{
  "encoder_arch": "crnn",
  "model": "encoder-decoder audio transcriber",
  "dataset": "short read English sentences (LibriTTS-R)",
  "train_examples": 26041,
  "n_mels": 80,
  "hop_length": 160,
  "input": "log_mel",
  "spec_augment": false,
  "win_length": 400,
  "tokenizer": "char",
  "vocab_size": 32,
  "encoder_norm": "batchnorm",
  "encoder_activation": "gelu",
  "encoder_depths": [1, 1, 2, 1],
  "encoder_kernel_size": 3,
  "encoder_stem": "single",
  "encoder_widths": [96, 112, 144, 176],
  "encoder_rnn_width": 96,
  "encoder_rnn": "gru",
  "encoder_bidirectional": true,
  "encoder_rnn_residual": true,
  "encoder_rnn_layers": 6,
  "fusion": "cross_attention",
  "label_smoothing": 0.1,
  "decoder_width": 256,
  "decoder_layers": 8,
  "decoder_norm": "layernorm",
  "decoder_norm_position": "res_post",
  "decoder_activation": "gelu_tanh",
  "decoder_mlp_ratio": 6,
  "decoder_head_dim": 64,
  "decoder_fused_qkv": false,
  "decoder_bias": "none",
  "decoder_qk_norm": false,
  "decoder_parallel_block": false,
  "decoder_inner_norm": false,
  "decoder_positions": "rope",
  "decoder_cross_attention_every": 1,
  "decoder_tie_embeddings": false,
  "optimizer": "adamw",
  "learning_rate": 0.0015,
  "beta1": 0.9,
  "beta2": 0.95,
  "eps": 1e-08,
  "max_grad_norm": 1.0,
  "ema_decay": 0.99,
  "max_steps": 700,
  "batch_size": 48,
  "epochs": 1.3,
  "lr_schedule": "cosine",
  "final_lr_fraction": 0,
  "warmup_steps": 140,
  "weight_decay": 0.1
}
Rows from block 4 of the text decoder of a small encoder-decoder audio transcriber, named by matrix and row number. Rows with one number belong to one neuron. Each number is 128 + 24 x the weight over its row's rms, rounded and kept within 0 to 255. All counts start at 0. Numbers have three digits each.
After each neuron's rows are labels from the 100 texts, of 14976, where the neuron reaches its highest value: "fires on" is the input token at the peak. Only what is clearly more common there than usual is listed. The data: short read English sentences (LibriTTS-R). In brackets: how many of the 100.
# fc1: MLP up (decoder.blocks.4.mlp.fc1.weight, 1536x256), inputs 43-85
# fc2: MLP down (decoder.blocks.4.mlp.fc2.weight, 256x1536, transposed), outputs 43-85

fc1.131:118122130152130107095145077136121145182140078106142141140142127169106121104153138124076119086133090110133170133193112117136102096
fc2.131:163155102144148097129128100137128140158084109096148156169082135128145105106156122132095085147152136126102143139142131164186129143
fires on: "a" (100)

fc1.529:127125135159145112136103117098079136115135097138144145144094118123122106118134166111133127123140069116144170087176083133108142149
fc2.529:141154130100147125141144122095197149138139114128105114142135135112102122104108160132125060138168128164100133130146155105093099118
fires on: "i" (47); "'" (42)

fc1.339:128147148137119136155101133128075154167153108125172100142131142162153077084131150116128119136146089119129179105191139128140092151
fc2.339:108089159120122106094169169117133134146172112093125114121123116156110100147090157159118158106111109152174132139144147132146133111
fires on: "l" (76); "b" (14)

fc1.532:151102145119121141153110116115133151110143145070118109111150135162120121104145113117118121148085147106132106071161134117116138135
fc2.532:103091151140138124117121157142156118122086088154115143130153121133130113105137128150152146149136096153074133108111133174086103118
fires on: "b" (68); "l" (31)

fc1.35:119158093121132115092092123092123137118202082138141144142129140118136082106144111103106112072150106139158171087165121115121119128
fc2.35:150099117108135138118140121131148165077141121100134146166132159143085141181125157135157084103134139145101145097143144134168127106
fires on: " " (100)

fc1.375:136101153148146097118104148156089144154114086132139140107157104100175131137126106106096148089123140127079130129144147118121103158
fc2.375:130093129153141138098107082110124125122116152122138128128110172130098150107136139107106120142145125123100131141149110056132091128
fires on: "o" (100)

fc1.440:135126157145164147162099109127135147091142137154066153122152107123137139104147155157110143123082123106154095133086121137129146120
fc2.440:147168117110135110158137122108132105104116102107132110111136130142156138127112137149095132120127130119132139153100099140097148149
fires on: "h" (98)

fc1.556:123148126170145106109106110134116161125152076180106167145110145127139109096143144108110125104154155126128179106160114162115098147
fc2.556:119113120149144114141093109093131125112137120148144143133168164125132125140112159123137104130122140164133116134125115098129082137
fires on: " " (100)

fc1.385:112149144134116118120145120127142142114151111109118102104203160136140123111160141134120105126143116090141114116172127110114110163
fc2.385:114148111117123098106085142158139112114174132150151122117149118125132106151106161120119133090099110148109131122124107153142128115
fires on: "l" (100)

fc1.644:153121097149090099125121120126128132143143087087120119149181149136164156071101176125112115149106148118198096131155144138132141132
fc2.644:129090164157097108105153165152139162127148134107146150152152134141146120135132147120129157130138109164123105113163115146105118109
fires on: "l" (89)

fc1.531:111082149103121108167119108146135148158121145147125109118102123134175100095128134116104124147116147106150165104119146112131179101
fc2.531:195105163093142110153129106121093119103124123139106141096145132122096101129140110145123133150118128143133110101155135103133090135
fires on: "b" (42); "v" (18); "m" (13); "l" (12)

fc1.119:103154176073088113166121114114126127139130127112087104122131140132094131148111127146132141152108134173120159151135163132155182141
fc2.119:148147143108142106123094105148169107139128121127107180093123123161088116117140125132134156141126119156136118146083127125129111104
fires on: "p" (38); "b" (28); "j" (12); "l" (11)

fc1.206:114104144169099113152119110143116135134144126137127136136083128133154136101103153108137140140122121140134177132122098174190153147
fc2.206:176123119117156142129086113098148147114104074129182119126118115137098105091108106096119155111137105147131121119075142101149135109
fires on: "s" (53); "c" (33)

fc1.465:159092112088130100130171094143138129094122116165116120125173078146103117099154114111137135134111094117132153089130113146138126119
fc2.465:133105118105099141146103114139138153115101100121109133098184077111112142150129115145164130145116135108099115127087149110125114125
fires on: "q" (75); "b" (24)

fc1.38:132097141160120083148110143137119148146117126119086139126115128113145152073149154179091175162095094088151111140131128148112134143
fc2.38:171158108123100149126123137101114105127099135109116102114100165156159120099128110104122127118142065118140096152143142144111152161
fires on: "h" (100)

fc1.248:095118126135101108183102108120125102125134120135165173141109167200136126123147148134150156112116174114131102119158104143133128110
fc2.248:154150141120169124124152110139108140131144145114128144106127166143104146121100117141124113077115165141165095096122093098100132132
fires on: "i" (42); "'" (17); "u" (16); "y" (15)

fc1.660:160130118118107125138082107109146183149112112097097123101166135133149134075183128091125140134097162124181119142134113154124141127
fc2.660:100100148141094160128111147124149147116109139135140129161133143141091125114142128143138099128130103160125079148131131145094098096
fires on: "n" (100)

fc1.733:122102155121180136151130125178126135120114141130089125115130125131199138100186154142075138093128123108170146111116137139065149106
fc2.733:103144138156154141165119122118121147105153156112093148135124136140121126099159124138124121128102135114150134156161133144079141165
fires on: "v" (64); "h" (36)

fc1.635:110164123142106163171122134147118122095164165170152140126087133149120140168141129116096122131163165165114107128103111168128171148
fc2.635:121120149106122164128077088146130154153100120143112155156142155133111094128088100171122102127135157126177118153130113122096168117
fires on: "e" (90); "s" (10)

fc1.534:146116125092092119115140123134080119129111151112083100130134098128121126084120162073079174134104117122140133102208080132136162117
fc2.534:104114136104098119059083167139149108129102134158099117094152129155099142130116159112125116108131081151150110094156106133141106125
fires on: "l" (85); "b" (15)

fc1.602:121152133123112119136159113119118135150152120106125103173147107183105088114140174105113132129096126161162139094163154104153093127
fc2.602:127104163098135105084156156174153105102097150121149150073146120110123154116122143145147145167118076109163123128170110154112148178
fires on: "l" (99)

fc1.586:161117121109114128106132083181069135145082108131144125135133124108126130087144142125119112145177125144135149141093170108131129118
fc2.586:113146111147070080071158135096138111105108118056128151139149119097116114133128101125128111112169132133145137152165117150089116131
fires on: "i" (93)

fc1.230:097136112164122105139131115127119144098156126181110179133097127153151104129130102136113104104141163118157148109150092118116137114
fc2.230:121126077119110099134131098105162120134153085151118116144119157145107114129146155102121120135120138148140101102133156153126075160
fires on: " " (100)

fc1.511:117098140129127100175122134119131147140126159131052163093164132133149152102119132138116123169137121123187124109114140104071171138
fc2.511:137133166141107118145130138091179143126145121109121161096140182148163139092165142161097093139120118123114127113140097086091120092
fires on: "h" (68); "v" (26)

fc1.448:140159124108132101160124141100144144146120147159154118133120120138149104102156131121112094170139156146077184091077100115178168088
fc2.448:161106168123128123118123098150127104096076094097075141075121134126155142130153120147150101161161112103127133144134150154092089139
fires on: "h" (37); "m" (29); "r" (19); "l" (9)

fc1.726:130104109157156135115118150139133127131106140183100136063103091078145138143150100125112138110102142120082114113110110123117179151
fc2.726:094114141119128140149104141126133109118159129171132128130105148065141126130132109121150150140126139163167101128159146139116151073
fires on: "t" (100)

fc1.383:147127137125108106129107112105125183156109132150126095111139120165143109098156129114146110151109129112137159065097137143137178141
fc2.383:129079145143119082155120073150116113117109146102113125133177101092142125147160095180133158185093126121092089150095159097121089112
fires on: "b" (88); "l" (12)

fc1.235:148092084114142147125114080130153109125158137090125154110136114138167094117130112122107144094177110111140130112099179112093183138
fc2.235:179125125102119087106120127127145119123137093089183142121127141136130093115093119121101145148154148158116117122137109121136123131
fires on: "o" (100)

fc1.257:163061131126136131138120120106109141114109123125105144117141130133150127097120142087119123138161137109142197100137127136098150159
fc2.257:114090151082162101172145109106137099124118155129134126061136135119107170123152120142104143138135117101133139167124158134093115074
fires on: "b" (59); "l" (33)

fc1.651:143106103094121125118113141124140118123113130148118145165153120088131137130138118138132133125172162176144090117093134110109110155
fc2.651:121146154132133155146127136102117149081110173143152116111166125110097139112098114145068128145157147167125117099074099113092127085
fires on: "i" (53); "n" (47)

fc1.621:111155131115125131146146101136126135100154137158100141128141122164156122141157170120075113113085143111143119104147086100110130157
fc2.621:073127121159110120131097132151107147099153136152164142117115143130138132148140178094105132115140168121114139147116130147172138114
fires on: "h" (59); "l" (36)

fc1.722:128129113121101122127136088142150177125118114125112145101164115171119110144171127058145143144118135096127128107092147146164147120
fc2.722:122085142135114116151132079140160177112090094111141148102096104134129082120158149128161126138147140151185087139150101136126137128
fires on: "b" (86); "l" (11)

fc1.760:107100086123127137120142091114098163141139122150127129155103113142142100099128149134105110080138132124139141112088113085141108143
fc2.760:134101126142126140179114143128136138100186125100125126162128123134117177131147146110150095104113143180168116106132129139161103158
fires on: " " (100)

fc1.123:128131136123109119154133134094144141110129143120140113145134141164146170185108084140135172167136115134114163082092121148142153155
fc2.123:119154112126143127102155137090174152118100110128095117107125188158144100135123128128122115137156094140103160121169095166167143097
fires on: "y" (88); "d" (7)

fc1.494:118166167131180160132119142123124085103142145147120149105098104120099173155132122152124129137182100102086155114164112160113122110
fc2.494:138121131128137170142135134123145117128099125135078123100173122144134133153133127136178127170097143107152115109156148133161111078
fires on: "s" (98)

fc1.62:120158146138141114133140156099118131139135141127145128114107117153118123149112133118120150140120149133118131122151087118117121095
fc2.62:179119114130129090113135138103130131089140124098150123158135131111117088133135122102135149117111173160132117107164174144120114136
fires on: "e" (100)

fc1.721:130147128132103070108157116129123144172150074104103115130120124158110086128143138135121129133164077147153160128141100142130150140
fc2.721:142162098108143102117149087134128153196113085126127155153094134143111107132139100142138122099137152097096147134119101107176158108
fires on: "a" (93)

fc1.655:109111134130151127138100145119131097126159136148145138117110077104093128140113130135110129082148062100109138124107146121138129138
fc2.655:152115148148098107079170169113126098105106146077156126126150122124130162115117114148150151093152095112077137136153175123116104101
fires on: "o" (100)

fc1.163:096145125103118127119116115118103120126149088090115165119126128166100122131160154102095157133144114145138186136121114142140129153
fc2.163:150096171135080100099151163160133161159147127144106108097087136154126080145102134114131120120107122120115121122149098134114172118
fires on: "b" (60); "u" (22); "q" (12)

fc1.559:091117161186160102141101150111117141117123153134141118116111113115112165161121097158118117128134169090090152130131142195115164115
fc2.559:123101161125104171107142172109168137137097139161075133073153156116119123145122150099141114143143130136142139142164117090126117140
fires on: "y" (99)

fc1.70:137077127129127128116139149158128110145098135158132128115121133071143132125144079148130093127150100124075140137083136095166132117
fc2.70:132124101102115136116153123146124074128125143129091112134106140125133120112104153152151136098114136125109145130097126140155153125
fires on: "o" (100)

fc1.442:124158116108175096133132114141127105150132122128142129124126061082124142137107105162120122090137085158086177151109173114125132153
fc2.442:143107131123112148133131164092136104131104152104112136143157168128134124157136137109135166139143119095088123152115131128123138096
fires on: "o" (100)

fc1.560:134137110100121135156121132090102105135136152122118130107114110137177111101096165131117124163151131135148113140133124107166146121
fc2.560:121127125149127143107110119103160107108138159128093121124116159109154113109171147156135081168169110112134114150122099113128131132
fires on: "e" (86); "l" (7)

fc1.300:138113107157114085136118141139145133101145135190105131094110125157144140114119129072141149144128137126096123134117091138168177127
fc2.300:128127165113134150141081092174157120154090119143142156076109125152092105099120124174098144147130099194094119119101132148120137134
fires on: "c" (63); "t" (20); "g" (8)

fc1.746:165137111132112100183142106131106095138150159140113137122151126172124143153152179103095140086139110101139104098141094123135168165
fc2.746:163137158129112155115133099112159140198124218171133120070105167153126119135118201172141115132189162165149106104132124115127112132
fires on: "a" (44); "u" (43); "'" (10)

fc1.765:113130104143153105123087103143099144121140088163113183147127099104104135087146142109132147072117130134120168101181129141124110138
fc2.765:123141091156122121105099130147173124123161094139141161148153148120100119117154167119121083118115122136135147125113111125135103161
fires on: " " (100)

fc1.508:115162163164099136117142105115134156153158141124135097140137179114143124160084171104123129090103126140125144116111107146165146137
fc2.508:139163133094128159145140119122121144136069124116127093128106145169138107092137145156112112153120057223102168129135109132165129078
fires on: "s" (60); "l" (22)

fc1.127:112128126105097151173176081081120110114160104118094157131123136137141117097139149089103149101159116145102164138138139137129121104
fc2.127:130140186145177135107158123145121162153091136129150150145110151144125101189119129155102130120107110143103103123137132156165179144
fires on: "a" (98)

fc1.552:132149111093119080127079113107130148116174076118137173145083128145104118132127129140118127084142122128119183106165111086153106117
fc2.552:103143152157113143094139129110143125111127121121140113131115163111081102157105155131144111153125137097096150093140102114119128132
fires on: "a" (99)

fc1.616:119137149135116092128149088122144177129114137137130146144130097127119072118183111097131109129113111120131156053110132139170128120
fc2.616:135059107103122088115147119167117122103092139139078112103147115126134155146122097113188144150117112116129112117091156116120080117
fires on: "q" (52); "b" (47)

fc1.557:146114128156097138160122125119137147136128147083136118106138161132122129055137145099149128139094147138170115115142141155114143107
fc2.557:119110114138066101135093151121107164140134125113127131151130116181166153133112095100174135142119114105134087149150115162108113135
fires on: "n" (47); "b" (43); "l" (10)

fc1.137:100160140106104115127095116102084134149178081157132140157137123123140181107128127096111134111144148138122158089180123106127148129
fc2.137:162130140118094130104108139132118107120160122129123138130129147100098132101122144121136095154123134152120134103158111119089112140
fires on: " " (100)

fc1.346:118110129128147117144122131133094119165141093111120161131106095113130102101126105100115160085168113106099172123152140099134082143
fc2.346:152101144144106129070164123143147115169116075108172143121148123112096093118096090132112155140168085138104124119116155098119159098
fires on: "a" (100)

fc1.142:096151110125140092114175086130092128151142128120122112113195121123124153150145148131123127109134159112104140123157128143160129139
fc2.142:142110110111115165156136146113122139117158162153159104126123129124107161095129152105143118119121152130117144092132075118122121163
fires on: "'" (99)

fc1.504:144096133126153128147126088178127142133126120122146134085152146127140144093204132124132151157109134118136105115140152125108140092
fc2.504:130107145093090115174099121119125127129081145110103135086183112134160150131163087132162157129157131139110126107113089165119082103
fires on: "b" (98)

fc1.533:141134136135133121138108107131086111105135107093090119129138110112112094134177117154168125132150131133115147119107107103112092165
fc2.533:141169090148123091060150148127145117117144116127138100126146151133105124150102104082146133111148157099116126119140114140148135079
fires on: "a" (97)

fc1.259:102140151147146095148132097122133102128141119137119177136121111122137104093139146119101132056118120139154149112201115143102092142
fc2.259:116094118159126140094110092082158137101132099145130106102154175101118123144131128132163094140107164109107135153125099111119105108
fires on: " " (100)

fc1.260:144135104156156112139140114167148136117120059124133168159095116144131141103157123144119158079183102128108092155139128142139093092
fc2.260:149141135150083148109141118114103120116100149137183100125143138121158117165124143137110196084149103109176124140098165142125133120
fires on: "o" (100)

fc1.184:144079117124166095163099129145135092122093093072102148122118177117121182126193094119138139122141116126153137120109100134140121151
fc2.184:144171118111158130127120089131129153134151141114122128118160110129153131106136098133153145151123136118158129113089135133160138167
fires on: "o" (100)

fc1.451:165115082134130143165149125100153124136131121092140174131130144153140094151095123117127127140187136119117125128152112123145092103
fc2.451:157095168151134139108118162150147124097135132100107086129148120090124117106127170183147138135166169161126113146130155152063125087
fires on: "e" (92)

fc1.433:133127129119133142146109137148159143099139122127110112145133148158114149099164162136133099128115115137112082094164108178110134124
fc2.433:152102142150101150156104155141152144111123108128112142122107140120166147095166120119154120132109128128118089130113097095084135118
fires on: "n" (52); "y" (48)

fc1.631:118098138126114138148107040127134139090133154142081100138174125106103136101175106081133152145152142116119148092130152114111126131
fc2.631:136101114097091143158114131180139155104107115138138121176160095101107120174131075170159146126113100129110150136102153121118115125
fires on: "b" (67); "q" (32)

fc1.353:138128117129114114103155162119094138156104122142164151131125103115124137156120126111108116079118165130121130119109142133135113168
fc2.353:134121114127096133118095120151114134102129168122167079134098132149145103116106103145138139111168130140105168107134143181123148188
fires on: "i" (100)

fc1.414:123114153161125139103144099117110112114119146161097132105123144146114153142084129142137170120126114155123167132115138109126132156
fc2.414:120155154111106114134157103114170158124081109139156130097098165117108097126144121134144124142110125185118137147099087166157129113
fires on: "t" (97)

fc1.652:063180167127162087155126099145134120108158144141176147125111127122175147118167119110098167133126126111097107165154137157112126160
fc2.652:156120120127118119116123157138143109114136158080146149134126127120112114110104070144116137098136111146160100153123154126105141112
fires on: "h" (100)

fc1.695:123093139148112127142117093150145153135092150097106109133134107148136170083136143094152118142104156123175112128128092144107165128
fc2.695:140081162141071127099108166137144132116110094143150132172130173157130139114114107103162144148183140145108095139139121132094109076
fires on: "n" (100)

fc1.742:101126108098108119131124125105096132129180124118086147141146121149113069134111148122131166120151086138147150106137073106153149174
fc2.742:149117161157146143122134109149155127122119112123103158131134156145111105123122108172125145146128118136092123128088116147155176117
fires on: "u" (52); "a" (47)

fc1.639:152137177140102141132103136132115144090131112107121104153163150168141132051172117136114138108149094143162158112150154182129110120
fc2.639:102098133149133117148100149153159122115150132159108125117123158144150139120130145083155101114158127138152112126086130150115134087
fires on: "l" (73); "b" (27)

fc1.368:087160099142163090143121126134166135146120153166125142076157140146152122169110146126071139133087119125147138141144140131091107128
fc2.368:127089152120155148136158119101117145126137184119113106102142127141105143135139131079134104131122109152155115114171138083077134116
fires on: "v" (98)

fc1.223:132140165146108159111147119157145126156162117128159108099148146112120120120123174053139138155107140122164168071164115113133141118
fc2.223:128109137133083093132101153129109117126138149163112111115129142135097112130140162116181105120139116160102135149116146106128179123
fires on: "l" (98)

fc1.710:113100072155134123153105128113133130120111094111141114113125121137156126095165086109153113139106197120167119138125133156143127108
fc2.710:120079116136116141153127143102135165118132109135122133126127157125109135137119113136152071111129149117156079140120112118129121097
fires on: "n" (100)

fc1.677:111155139113111137147157119130157157154175141142103124094114133142133113134124169137131092171143150133086125104147112141123129149
fc2.677:110162192060133124131105132134118115147158119146102125104147113156112133109141164156149123143157079135117142143129100134143178099
fires on: "m" (67); "h" (27)

fc1.34:128117087168158115152089119114149151131134127183150138157147138128166117122106146188071157096122112123126134146114114174128135136
fc2.34:131093141119136162127116118121167143083128130146130078131111132125190083099165126112146123154105110141136082150109156133144128161
fires on: "t" (100)

fc1.540:133132136180117138097160164092078112137119135101121166169115133154122119149110141118135147137142131143134133165177123100110112130
fc2.540:124119118086146159101109083144131161164167146081130071149146117102117141161111109175144127173110147141140116133131128186180163141
fires on: "u" (48); "'" (30); "i" (22)

fc1.95:093132174113094124157147149112080122133174124107126123155115138159103104143086125091102164124154136133125149152166100153122141105
fc2.95:163081122083143135077128134129130103144120129124141114130140120167101082150136164167099129128131149145170118150154080084145133140
fires on: "u" (60); "e" (28); "'" (12)

fc1.393:143115105129141116126112128087141139141138114165130164176141108185174070133154111125125136103128165144127144120175120130096183128
fc2.393:125107104089135177094118084144153145070151088135101144109124154095119160110124144138129120148153160192116110112140116110137104162
fires on: " " (100)

fc1.203:141187100148109137193123096146094141154145137124144106121170134167117136118116108101119167119112131139150146100105122118143113124
fc2.203:124127119142116121099154124129187101089114113089098127104151125124111124127168163124103107124153080149138164129110144128149124135
fires on: "m" (64); "l" (22); "b" (9)

fc1.20:139094150124096125152119127132108151120102094109103130114103095081151090105110093119137142128177105115128166137089143109133093134
fc2.20:130147108168133130083129147113140102112154108041130165167151147056141167159134147120123121099150104117122127139118153107092137124
fires on: "i" (79); "o" (18)

fc1.666:112157111145112142112175136156128139113137133079152109117179170132087135147119148147136148175131169097149154107114124149117142127
fc2.666:188180116126156146144097135145147157143116109118131107118089159151080114115122147144105055110167103170100117121142080092092149157
fires on: "l" (29); "n" (24); "d" (21); "y" (10)

fc1.555:080139113142204099138141125123088131128106164109139160105164159099136150105165140138100165136112147077123124133137130123119154126
fc2.555:089146123157137111125171103099126135148110114106140111091098158147131110166096163136101135101132103085104136165123105089159111109
fires on: "i" (100)

fc1.166:156159135097088129113132130108124083136151097108164158119195163154098121118156164118115131143150131150160099142096087105181114100
fc2.166:154151125109130102115117142161134129148145118120123107149148159143120144094128153164134121127183120162140136103088110100097152135
fires on: "e" (89); "u" (11)

fc1.92:128093128095127121164169082162119133129147105126104101110154121150100124100169090112137139151117143125147146088107138089136123114
fc2.92:154083117102103126145158094162137113119116120108146123129153114107107124163131071138187180122099127133096149110108143131133099108
fires on: "q" (54); "b" (45)